{"encoder_arch": "resnet_bottleneck", "model": "model that answers yes/no questions on an image's attributes", "dataset": "photos of plants, animals and fungi (iNaturalist)", "train_examples": 155796, "image_size": 24, "crop_scale_min": 1, "horizontal_flip": true, "cutout": 0.25, "questions_per_image": 4, "encoder_norm": "batchnorm", "encoder_activation": "gelu", "encoder_padding_mode": "replicate", "encoder_drop_path": 0.1, "encoder_depths": [2, 3, 3], "encoder_kernel_size": 3, "encoder_stem": "single", "encoder_avg_pool_shortcut": true, "encoder_widths": [128, 256, 512], "fusion": "cross_attention", "fusion_encoder_width": 192, "fusion_encoder_layers": 6, "fusion_encoder_norm": "layernorm", "fusion_encoder_norm_position": "pre", "fusion_encoder_activation": "gelu", "fusion_encoder_mlp_ratio": 6, "fusion_encoder_head_dim": 16, "fusion_encoder_fused_qkv": false, "fusion_encoder_bias": "none", "fusion_encoder_qk_norm": false, "fusion_encoder_parallel_block": false, "fusion_encoder_inner_norm": false, "fusion_encoder_positions": "rope", "fusion_encoder_cross_attention_every": 1, "init": "trunc_normal_002", "residual_init": "none", "optimizer": "cautious_adamw", "lr": 0.0013, "beta1": 0.9, "beta2": 0.95, "eps": 1e-10, "grad_clip": 1.0, "steps": 8100, "batch_size": 64, "epochs": 3.3, "lr_schedule": "wsd", "decay_fraction": 0.3, "final_lr_fraction": 0.1, "warmup_steps": 400, "weight_decay": 0.3}
Rows from block 5 of the image encoder, named by matrix and row number. Each number is 500 + 25 x the weight over its row's rms, rounded and kept within 0 to 999. All counts start at 0. Numbers have three digits each. After the name is the row's rms in percent of the matrix's.
# convs1: 3x3 conv, stride 2 (encoder.blocks.5.convs.1.weight, 128x128x3x3), inputs 63-71, a 3x3 kernel for each
convs1.0 103:489460494488460488474472506496455483487449476470463502475490511476499519467507508494457488488440476472461502495458488489453479473467504496454488486453478472468505498458488490456481473468505465479506468484514483507509494460490489457482473469508
convs1.1 095:526507496504476546494495531527505490501464540494485525478490521467483521430480502529511490503461540493483522528505493502466543494489529527503494500468540494490528525505493501468541493489531479504522468484528454490501526507494502468542493492528
convs1.2 101:468530517514549487510531498468533516513555491509534504517533490512525485508511493467534518513560489512541504467534517511551490509534500467533518512551491506533500465532515513552489510534501529528489517526478512503478468533517513551490509531500
convs1.3 097:528512504506473543499495526532507493502463540497487520476489521469480519436475497533513493506458540498486516528507495504465538497491525529507495505464540498490523526505494504466541498490524477500519474474525456484494527510501505464542496490523
convs1.4 105:499494491501475502488472438500492487500470501489473420484517519487515496481491494501493489502470498491474412501495489498473500491471429499495489497473501488471426502495489499472499488471429497524535490507496494485488499498490498476502490470428
convs1.5 086:483488522493474526468463526483481516488455519470457529481496518469495522461510501484479517490445518471462527486487519486460522468461527481485522485458521469459529484487521489464526471458530469483513465487521490513501484489522489464522472460527
convs1.6 106:502504482517475507509461453500496478513464507504457440482519516485519494479509497498495479516461507504458430502499478514465508504454444503499479513467512502458442502498480514466511504456446494530521478516499480487479500503479517468507506458445
convs1.7 105:511486507507502531497496579515483504507498523497493576525494493514515517502488498520483499508498519496490567514483503507497528496494581514482502508498527497495582512481504506499527495494582521492492517511523508483492514481502506497525496494578
convs1.8 101:478458501481466511481466519476450498483454505479465519474480508472489517465505505475453493481448506477467516477454498482457508481467521475455499481459507478466519476457497483462508481466521470477502470481513487509499476457501484463509478466522
convs1.9 098:479512512532526524531519534473513517528528524530520536506527487503525484490495498472507523528525523528519534475512519531527523532520535475511516530526522531520537475511514529525520531518535505515484500524488505484479475511517530527523533520535
convs1.10 097:504466460469501499471482519508466449465489496463473515501515530495503500497533507505465447463483490464471516509467456468494498468478517510467453469493497465479516510468452468495498467480521502524537499508507488517501509466459470501500471480518
convs1.11 102:515482496505495535498484574517485492507495532498483568528503491520531514504491496517481485506493526498478553517484494505497534498489571515485493507494533500484571516485494505495535499484573523503490513523511506482483515484493506496534499483571
convs1.12 103:488470499483465504466457517493468497482453499466448516481490515476498521467508504493469498482443499465449516493471501483454499468456518493468499480456500467455520494471498483458502468456518472479508472482519491511503491472501486459501471458519
convs1.13 109:510488500504499529493492577513489497504497529494490576524493483516522512502484490516486491504495521496489566511486497503497531490491577513487497503495529494491577511485497502498532494493580512493486507513513502481478510488498504496530491491575
convs1.14 102:472491499487513497504539547476495507490514506501541555504504494476468463487488482480499511492515507500544554475494503489511501503539553476494505491512504502542552476493504490515504504542555501500483460467477481472475475493503489510500503539551
convs1.15 098:470452497479469505480472520476449492477456497479470518474484508473493519468511508478446491479449499478468515475453493479462502479470518476450496480459501478470520477451492480463502480469519467474503470481514494513501474454496482464503478470518
convs1.16 100:476480493480498517477535542476479494479495523476527541517486519470467483488474489475482498477497529475523544477479492480497519477531541479479495480498520475529541479480492482498519477532541505482501459460484484459468477480495479498518475530541
convs1.17 100:482457497481463504485467516484455490482447500480459514476489514472496515467505506485456492480437497480459512487453491480453501481461515485455493482456500479463518486456489482455502479462518469476506468482512492507501484459494483457502482462517
convs1.18 109:450440489481476495499498513458430489482470492499498517474478494489494516498518507461429491485467496499499517453432486483472493499500513457436485484473493498497514456433486482475495500498513471473492487488512511512502453437488484473494501498514
convs1.19 096:517501508522503542510482560516498502521499533512482551528490487523540534520484498517496496520496527509474534515496506523499540510481557513497505521498538510479554516498507522499541511481556530489492518525530518470487513497502522497539508476553
convs1.20 089:485529536538535518539507512484531537534535520535513513498520508511512495499487498482531539531538520536511513486530535535533519537511514484533534535532522539510512486531534538534517539510515501506509509509494509481487484529536536532519538509513
convs1.21 097:466440485483480498484491518469433478476469492483488513474484504476492514476512508472433481479467493481487513467437481477469495486490515470436482477472494483488518470439482478475496486489516471471496473478512496511499465445485480474497485490518
convs1.22 092:507496507483503539485489552506486499480495538482482554507473526465473538448492514507488495482491537480478553507489501483500536484485553506489501482500536482483554508485502483499538486486554487467518466461541474490508506489501482497538483482550
convs1.23 096:479515517532524527539517530476518522528524528536518528503523493498518484492495493477517530526525528535518529479517521529524527537518528479516523529523529536519530479516521529522526536516529503517496502521487506485481480517520530523529538515531
convs1.24 105:448515504492538499505525514445512506490540500505529519508539468507520457501508496442511505490541495509534519446515506490538499506529518447515505493540500505528516448516505491537500505527518515529464498516463503496483447515505491539498505528516
convs1.25 101:487471506482466509470457524490473501477448508469449522482491518477499519470507505490472502477442507470446517491472501478453507470452520490470503479454506467453522492472499479458508468452524472478505471484519488512504490473506482457507469456523
convs1.26 096:529506494503476544496495535531501490503466538494488526480493523466483522430480503533509490504463540492484521529506492502468541497490529529501493500466542493490529527504493501469544495491530475502524468483531453490501528506493502468542496492530
convs1.27 094:503504515483471536479480531501496506486457534483477527475495533463481531446486507503501504489449533483475528499498507484459534483476529499497509485457533484478529499497509483461532483476530469495530468475535467495507499500513483459533480476529
convs1.28 093:465505519521513522528522533465509527521515525525524537494510497496510479502495500461508531521517526523525537467507523521512525526522534466509525522515525524523535469506519521511524530521534504500493491509483505481474467510523520515526525522535
convs1.29 102:492475508487465508469457521490470500484454504466450518478492517474496521469507505489473499482444501466445516492475506484456506467454521489472503483456505466451519491473501484459504467453522471482509467480517485509503492476505485460509470454523
convs1.30 117:482492486503512530505521562482494487504511532505521562530520461504500446502492484477492489503508531506518557482492486503511530505522562481493486504512532506522561483493486503510529505524562536516454489494456498470460481493486502513529505523563
convs1.31 116:500496498511472503502472445499494498509463496502470426466512513486515505460487504500499501509466497502476420500495499508466501503467430497496498508464495501468428498492498510468500503467433471521520491513509470480495498497499508468500501471435
convs1.32 103:514484498506493529490487578517483496508495525494490574528493488519521511494486495520484489507489519492484559517484496507496527491488579514482498506492528492489579515482496504493530490490581517493490515513514504485487515482496507492524490488576
convs1.33 093:481515519534527529539518530478517530533526526535521527502521498500519483495494493477517532530526527533519526480519527532529529537519530479516525534527529535521529478515521534527528539519530498511497495515491504484479481516525535529527537521530
convs1.34 101:452505493472516482491544501452504496475517487491550505526550475493516464489507495449505499478523486490554507452502493473514483490546506450503493473515485490546505450503493474515484489544505520541456481517470498506477451503492473516483489544505
convs1.35 100:473539499526542480518520490470542496522550479520525489515521490506507468493509490472543497523553479522530487470540496523548481520523489468540494522549479520523488471539496524547477519522490530524498512514467507506476471542496523545479518522488
convs1.36 107:500520507540536513521502538492522508535536511518501536519503465531522466529491488491523510536539511517500535496522506539537512520503540493524509536536512517502537496521508539538514518503539525506485527520485526477474496522509537539511518501537
convs1.37 100:517490503504492533491494571522490500509490529497492571521488516497499533476478491524487497511488527496487563521489503508491534495494570519487501507488528496493569519486501504488531495492574515490511502487538492478493518487500507487530492491571
convs1.38 106:512482502505499532495492577516482500504496528500492576525496488519521512502487495518482492507494523499488564513482500504497532500494579513479498506494530498491578513478499504497532499493577517492486515512516508484486512478499505496529496488574
convs1.39 097:477456494479470499475468515480452488477456494475467512470485511473491517465509506479449488475448491476463513482454490478463494478467515481452489477463493476468516481453488478465494477467515464474504468483516488509502480457493478462494475468516
convs1.40 105:510480498505494535494488576515483497508496531498488575528500489520522513510495497517481493507495525499486559516482499505497532498490577512480496505497529498488575511480498503495534497489578520495488517519509512486487513481495505495529496487573
convs1.41 103:517480504510496532497487576519477500509495525497488570532496489520524522511490498522477492508492518498484556519477502508493527496489576518476499507492526497487576517476501508496529497488575527493493524517523519482493516474500507495526495487571
convs1.42 099:481473493480499517477538543484477494478498526477529547522491516477463484491477489483480496479497525473525547482476492478496521476533544483476494479496522473531543484474491479495520475537541512482499469459490485463472483475494476498521475533543
convs1.43 097:526514506499477544502492530525506495501464539499486526473487516467477519436481502527510494505461536496482523524506499501465541499487529524505497500465539500485529525505498502468542500486529473496523466477524454487496525507500503469544499487530
convs1.44 098:529505495508478537494491527527507488506470534493484522475487518456480517429477498529512489507465534492481518527505491509472538496488524525505491506471536494484522526505492504475537496486525477497522459476523453488501528508493508475537493488527
convs1.45 094:529503496506475543496495531532504491505461534493486522480491517466481517429478499535511490508459536494482519533505491505464538494492530531503492502466538492490527530503491504468537496492526476498517465477525452484499530506493504467538494491527
convs1.46 098:480466499480462509473462521483462493476451504474458520472486514471493518464504503486462496477444502476455520483463498476457505475461523483462498479459505476459524485466498480459506475459522469473504467481515491511501484467501480459506474460522
convs1.47 098:519493509506491541499495563524490508508494535500494566519486521496498539471476492526490503511490532500490559521491510507491537498492566520488505506488534497490566521489507506491540500493569508491515503487542488476498521490509507487536496491564
convs1.48 101:482456492479464492477471507486452483478452484472466506471486512476497520469509504486451486479443481471464505487453487480458486476467506487453488480456485474468510486452487482458486475467507469477502470483515490513504483458491482458487476468509
convs1.49 106:508482496503497537494489574515483496504500534495489574531499486517530514505496497515483490506496529498485562514483497506501536496490576510482497504497536495489575510481497505497538494490577515496488509520514509487483510482495506498534495488572
convs1.50 101:496477514494473517464462527496470505487456511461450527482495521475498520463506504497476508489447513461448527497471511492463514462455524496472511489464515461456526497472509491465515462456528473487515469485520482511504498475513492467516463459526
convs1.51 101:511481495498493537484500568514479493501491536486495570519489499495506519467481486517483490503488531486492562512482492501490539487499573513478493501490536486497572511478492498489538489498573505490492488498522481479481513478493500489535483497571
convs1.52 099:499497467495479514499465463501495463489468513492457448486517527481512495476505487499494460489464510493456439500495464493467510494459454500495465490470513490458452503496465490470516493458457490528530477512499476479476501498468493471511495460454
convs1.53 102:450502511494528501502542525451502518493531504503544527509527484491524469472500486447503523495530506503547529452502515494529502504543527452503514493529506503542526453502513492528503502542526504524472487522478491495472450503515492530504501543527
convs1.54 101:516484497507497535498481572518486494507494531500483565531501490519530514510493500517484491511496526499479555517487495508495534500485572515486495505494535500483571515484495507497535500486574524502491516522514513485486516484496506495533499482570
convs1.55 098:524502498502476543494493532525503492498464535494483528474490523463484516430483505528503488501458537489478523526504494498467539494487530524503493497468539493487534524501492498471541494486531471499520459482525454490501524503496498468541492487533
convs1.56 106:512486504505502531492496577515489500504496529496493577520493489512519512489480493518489498507497525494491567515488503504498530493493577514488502505497530494493580513487504506499533494495581515491493505503517494479483513486501505497529492492577
convs1.57 097:472513517531529518529518521469516522529532520530524519488518486503521477488500495469513525530532521529523519471513519529532520531522521470514522528532518531521520472511519528530518533521520491510483505525479506494482472513521528534516531521520
convs1.58 096:520510514505473547503490528520509505500466546504485524481492517474475512440473493524510502501463545500483520520509507501467548504486527518509505500465546502486525518508506502467547504485526493506525478479524455481492521510508501466546502485526
convs1.59 100:485474520498463516481460522483469510499446514480450525474484513474498523468510505482469509501440512482448524484472513499451516482454524484470514498447510480453522486471510499451513481454522468480508475482518491513500487470516499455515481456524
convs1.60 098:478470514490466526481464526479460509493453519484457526477486514469489519462505504478458506490450517484457523479467512493458523483462526479466515491459522481461527483469513491460523484461529469477510468481516486511499479470515492462523482463530
convs1.61 098:471457503481467515479475522471448499480452510480478521474481505475491517469508502471450499480446508481474521471453500481457511478476522470451501478457511479476525471452497481459513479475524467468501475479516490511498470456502482460514479477525
convs1.62 090:486487519495471517469468520485484513493454516476462522477493519470500525457503504486483515494448518475461522486488516492461515472462522485486516491459516472463522487488516491463517473462524465486512469490523481506500486490517493462519473465523
convs1.63 092:535522517501477551504498528532512508498463539505492520481496518470485510439476483537516504497457539501486514534513511502467541501493522532514512500463541504491522536511512501468544503492524488506522474479518460484497533517513502467546499493525
convs1.64 099:532524513501479547505498524530520507499470545505497520477497515475484513452473491533523505500464544504494518530521509499471545506499522528519508499469543503497522530519508500474546506501525482508520478476522465480491529521510499472545506497522
convs1.65 096:530510501505474544498493530527505493503464536499484523476491519465480515432473494534515489505460538497481516527507495504468540497491527526505494503466537497487527526504494502466540497488527475501521466476521452481496527507498504468541497490527
convs1.66 100:496498487487472512490480441495494481487460503489479423486519519485518496481492489497495479492466501493478417495495482486466505492477429495497483486468504490476427499498486486468505489478432499526535488508494488480483498499485488470507492478432
convs1.67 097:525508499498480546492492532522502489493467543492487531477492527469487521438482503529508490499461541489481528523504492494470546490488530522503491497468542490486532523502491495470543492487533476496523470484529457491502522507494496470543491487530
convs1.68 098:533522511512480546513501526529513503511467541512493519475489515467477511444471488534515500509463540507489514531514504511471542511495523528512503509469540507494523527512502509472542512496522478502524471469517464483490530515504512472542509495523
convs1.69 096:489472506480471510466462523489467500474459505464452525477492517473496522467509502487471501473452503463448523493472504477463506466455523490469505475465506468454528491469502477467508466457525472478509469479520493513506491473507480465508469456525
convs1.70 097:482472501475485535492526540481473497478485538490523542525477525476478501488485499477477501479486543490520544481473498477484534492525540483474499477483537491523538484475498477485533490527540518464509467460499483462480480473498476487536492522539
convs1.71 093:499488505486500528487492550501481500477497527484486562506466514471472539452495500502480497476490529483479561501483502480499526484487558501482501479497527485486560501483502482498526485489558496467513479459543476498499498482501480495527485485556
convs1.72 112:498501501501474508494478438500500498504466509491478420481524520495524498484494488500502498505469501490479409500499500504468507492478426500501500502470507493478424500500500504470507492476429485524531498515500494487482498503501504472508493479427
convs1.73 102:520497490502477537490489534521495487502467533491484529473487518458477513426477498523498486503465531490481524522497489501469534491486533518496491499470534489486533522497488499471535491487533470494520459477517448482499520499490501473537491485532
convs1.74 090:539505512519500550512491534540504507520494551517488528498471527478501545499501531544502502519494549516486528539506511518497551517489530536504508518495550516489532538506512518496552515488531493478523476489546507512535536505509517498551516489532
convs1.75 095:463515524524535511521514516461525524526539515524521514493529488509525486492508505460523525523545516525527515461522522525540515524518516460521523523538513521518516463520522525537511523517514497524484509524484501503483462521525523534512523516513
convs1.76 100:473542505521543492515519487470547507520550494516524489514524492513515473501517495468548507522552492520530486467547505521548492516522487467545505521548492515521486468545506522546492515522488525524497517516469507513475468546504520547492515524486
convs1.77 098:476509509523519531535517534472511519528518532533516535497524490494528484491500501471508521529519534533516533475512516527517533534515537472510513525514530530516533474509508525514528532514534499516490493531491503491483474511515528518532533515534
convs1.78 102:516495512505490544499496562520494510507490537500493563513484530491488537474474496523493506508488535499489556518493511507488540500495566517492508508488537499493564519491511505488539501494565502486523494477544484477500517493511506489539497493563
convs1.79 098:455510509513521499515526532450513517517523505514529535493519476497522478485511504451512522519526508515539536453511512516523502514527533452512513516521504512526534452511512514519501514526534497514472491524478494501479453513513514520501513527534
convs1.80 100:509488495509499541502484572511488491507499535506481559530503486518534519506488498514488486508495530506477545514489495510500538507485569510490494508499538505482569511488493508499540504485567529505486513526515507477482511490493507497539504482566
convs1.81 101:489476510484468511470459525489474502481453508470449523478490518472497522467507505489472502479444508467443518492475504484459510471453522492474504482460510470453524492475505485460508471454521471481511466483520488511504489477509481464511470454526
convs1.82 105:525515505503479542501494531528512496503469537498488526469483517465477514439475494528518494504465539497484521526514500503470537499490529525513498501469536497490527527511498501475537499491527470493519462471522457483494525515500502470538496488527
convs1.83 100:523504494499480543491490535522504489497469539490482530473493523461488514430484506524508487501468538489477526523503490497471542494484535523503490497469539491485535523503492497474543490483536472496520462484525452491501524507493499474542491484536
convs1.84 104:513478495505492531492487577518481495505492528496486573528493488520523511502486495522481492507490522495483557517479496506491528495488575513481495505492529496487578515478497505490530496488580522491488520515510510482490517481494503491529494487574
convs1.85 104:482478494483490530492527549487480496480489536490520554514479523478471490504483499486482496480488539486517555486476495480488532488524553488477495479488533489524551487477494480490533490526552505472512469466499496470482485476494480489533488523550
convs1.86 098:477453494479467501482470515480450485476453495477464514475485511474495519472509507481449490475445496476462514484453488477456498480466516482452489477457496479467518483452487477463499479469518468474504470482516493512502480455492480461497482467516
convs1.87 103:499498492472485503462474449496496487472479501460465436489514526491506494486493488496498487472479498461463431498498490472483503460465439496498488471484502458466439501501492474482502462467443491521542491499502491490488499500490475484505462469442
convs1.88 096:522507497502477550493489529522505490497465545492483526480493526469486524433482503524508485499462546490479522520507493499468545493487529520506494500467543491485527520504492500470546494484530485503526471487529453489499519507493501469546492484527
convs1.89 103:492462495488458494481463505493457488486446485479455503476489516476498519466505507492461488487437483479450503493457490488450488481457508494460489488451486482456507495459488490452489482456507468480509473487515484505506491465492487455491484459508
convs1.90 111:475523515513562506506524514476527513516569508507529516515532488515517485514499494475531512514569504509530515477528516513567506508525516476528515515566506505528516476526513515566507506526515532524482514520484505484479477527515516565506506526515
convs1.91 097:468500441495469466501480489469504443496475472502483487484506458489501469486494489467509442496475465505484486470505444497475471500482487470505444497471472501482485470505445497473474501481491499498461493493451487481466468507441496470468501482485
convs1.92 104:450496502500511500498527540447499509501513507501529545504521475496518465484509504445500512502518512501535545449495505499513505500526543448495506502511503500528541449496504502512502498526541501515476491518478494495480450498507499512504499527542
convs1.93 101:481460506484465509477470519482454498485449505476463515475486515474492516461503507482456499484441506476461515482459500485456506475466519482455501485459505475466521483455502486461507477465521468478510465479516484511505483459507486460507477467521
convs1.94 106:458498504480524494488549527455500507484526502489553531516528483493511466476497480452501514485526501490551532456498506484524500489552531456500507485524501487551530457498506485523498488552529511527477486518482488494473456500506484524497486549529
convs1.95 094:487535524538542512529507511484544523535549510532511508503517498514510486486492495482539524530547509530510507487541526539547513530511509483543523535546513528510508486539524535545512529510510510512500517507479503484487486541524534546512528511510
convs1.96 099:510500528495491538508497547514495523492492535508495547492475501486478505474484480520496520493491533508488548514498526494494536509493549513497527492493535507494549513497525493493535509496548491477504489477512485492490513497526492492538507495548
convs1.97 101:445506506491517489502538513444509509492524495497544519506543477509531466490513491441509511491527495497546519446508506491520492499541516441508504490522492497542516443505505491519490499541517513534467501531477500510477443509506490523491498541515
convs1.98 098:457511509516522498512530528456514514516529502514534530492521475505526472494515503456516522520531501516541530455513514515528499514532529457512515516528499515530528454511514516526497513531529494514474505526474505509480455513516515527499514531528
convs1.99 095:527505503503477550497499536529504499501465541498492531482492519468484522437485506531509493502465542493489527529508499501468542497494534526506498499467542495494532528508499500470544496494537477498518466480524458490501527508500500469543495492535
convs1.100 096:465451493478472507484482518471442490472461501480481519473482507474493514472508504472437488472456502481477516470447489473465505483480518469447489473464503484480519469447488476468506484480521470471500472477514495512497467449492477466504484480518
convs1.101 091:490519522541529530545516521485521530538530529538519521498513503495510486491486496480520534534530526536519521489521525539529528541518522483520524538527530539516522488519523538527526542516521498500500492511492497479479488521526538529530540518523
convs1.102 089:522485511512489522503469552526486508515488518505467553512481517488466529476488493530483504520487523505462550525485508514486519503467553522481508512487521503466553524481512513487519503468552512488517507473541508503514524484507512485518501464552
convs1.103 096:475523520527536514523514521470529524526545514523522521503520484513514476496506498469531525526543512520526522473530524525540514523520522470528524525540515522519520471527522526540515522519522509519482511516475499495479471527524526540516522517523
convs1.104 098:471452492480468502482471517476445486475455499482469515471481507472492515467507505478444486476448496481470512477450487479461501480471514477450490479458501479468514478450488478463501481469515466471503469482514490510501476454493478462503480470516
convs1.105 108:497480500494468501471455518498471495488448491468441512483498514483503521473506504499473498488442492468440510498476497493454494468446515497473499490456494468448515498473495493456492468448515470486505475491516491511508496478501491459497468451519
convs1.106 103:516481504510494531499486570519476501507496525502484569537501489518524517512483494520473493510493520501481554518478502509493528501489571516476500507492527500485569517474499508494529501488570531496488524519522522478490514476502509492527498485569
convs1.107 102:449510490468520486493535499449508491472519494493541500519557478499528461497515488445507491472522495490544503448507489469518490494539502448507490469520494492541503447505488468517490492537503521535460485508456511501466446509491468520490493539501
convs1.108 094:496493514479472531477474528496491511479466528478469529481494526467488532439489505495494512480461530477469528498498515481467529477472529494495513480468531478470533497497511481470531476471532469488521469481534463496507494497513478469529475473530
convs1.109 104:511482496507498536495486577515484494505497532500485571529502487521527514507496496515483489507496527498480557516483496504497533497488577514484495506496531500485577513482497503496536495486576520501489516520508511486485512482493506497531497485573
convs1.110 097:511489502516502545503480562516488497512498533509481555534497483522542527513485501512486492515496528506476543512486501514497540507482561514487497514497539506479558512486499512499542507480561530494482520528523512474487513485498514497540505479558
convs1.111 103:496476507486471507467463523494472497480452502462448521478494519474498519467503505494474499481444503463444518497475502482457502465457522495470501479458503463451524498472501481459502465456522471481507467482517484505503494473505484460505468456523
convs1.112 092:474498524474489515539515527481504527479490518544519528484475496463437461454449494480500526481487516544519532482499526476491519541516528481501527477491517542517530484502525477491519539515527500476512475449498467457499481503525476489517538514530
convs1.113 107:512483505504499531495494577513485502507500526497494578526491490510516511496484492517481497504496520497489567515482503505498528497495580511482501504496526495493578513482503505497530495494582514491492510510519500480483512481501506498525494492577
convs1.114 097:510484476468493490462467511512480464459485487459460505497520537494507505477521503511478464462479481456452500516483469464489487459465509515482469467488490460464506518486471465491491461466508500524534499508510479505489517484475472493488462468507
convs1.115 099:469537509519540495513525486465541512520551499515531490513529493514516477505516495466542517521556500518536489468539510518547496513526489465539513519548496513528489465537509517547495512526489528521495513515467510509469465538509516547495513526487
convs1.116 092:535524521503479548504501526535517511498469541505495521486500522474490518445477489536521509501463541501487517532519515502472544505498522533518514500470545504494524536516515501473544504494523490507523473481522464484496536523516501471546503496524
convs1.117 102:473547499522543488515522485469549503518547489517526485515523495508514473497515492470551501520550488518531484469548500520547490517524486469549502521547492517525484470547498519546490517522486522522499512517471506511477470548502520545491518524485
convs1.118 094:536514511507475543501496529535510500505462537500491522478494521472486517437474492536514496506455538501483517534509505504463539500491524532510503504463536501489523535508503504465539500492522482503523468478522457486498534508505506464541500491525
convs1.119 098:518491504503486533496490567525490503510487527498487570522488519494494531466478495526490501511486525498482561523489504508485530497488571520489502508484526498487569520487502506486527497489571513487511499484538484476495520487502505485527497486570
convs1.120 100:508494458487495504468460494512495452471485505462447488498525530493509496483508490502493454468482501460443482512491456476487507467453491511493456478487506463451489516494454479490510467454493508533535494510499481494481513498460482493504469453492
convs1.121 103:513484499504497537495486571515485494507496531500483568531502490519530517509495497515481488507494528499480555515484495506497534499487573514485495507497534499488575515482496506494535498488578524499492513523514510482484514483493507498532499486572
convs1.122 105:503493488472488517467449480498494485470476517459442468490499518492497498473492487497498487470473511461437461500494487472479516461441473502496491473482516460442474505496489472484515461444475494501525496486503485485485501496490473485518465443476
convs1.123 111:490482504483496555502506537491486504482493560500499540493465535471478502499492509489487505480493566497497544490484504482492558501502540492484504482493562499499540492483503484493560502502542491467530465466508490473500491482503481492561499501540
convs1.124 108:500505483519469507511459456497497480515462515506454442484519514488517496481512496497495478518462513509456434501499480517464511510452447503500479515466513506456447501499479516468518509454450498525517480513499480487479502505479518468511506456448
convs1.125 101:513485507508500540497486574515486505507500533502486569526501488515532519507493500516486499509500529503482554515488507508500537499485570513485506507498534502482570510484506507498539501484572521499488512525521507484484512484505507498536498484569
convs1.126 106:496483493490493545504526563498484493490485545500515560508476524479479497502487508497483495492487542503511558498482492492486544503518562498482492491486545502518560496484491492487545502519561496476508469475507498470485496483492490487544501521559
convs1.127 102:517491505507496532494496574519486504506494528496495573523493503508510523489479493521483499510488522496491566516486503506493527494496577516487502507492526493495573515485504505492530493495576522488500508498528497475490515488500507492527493495576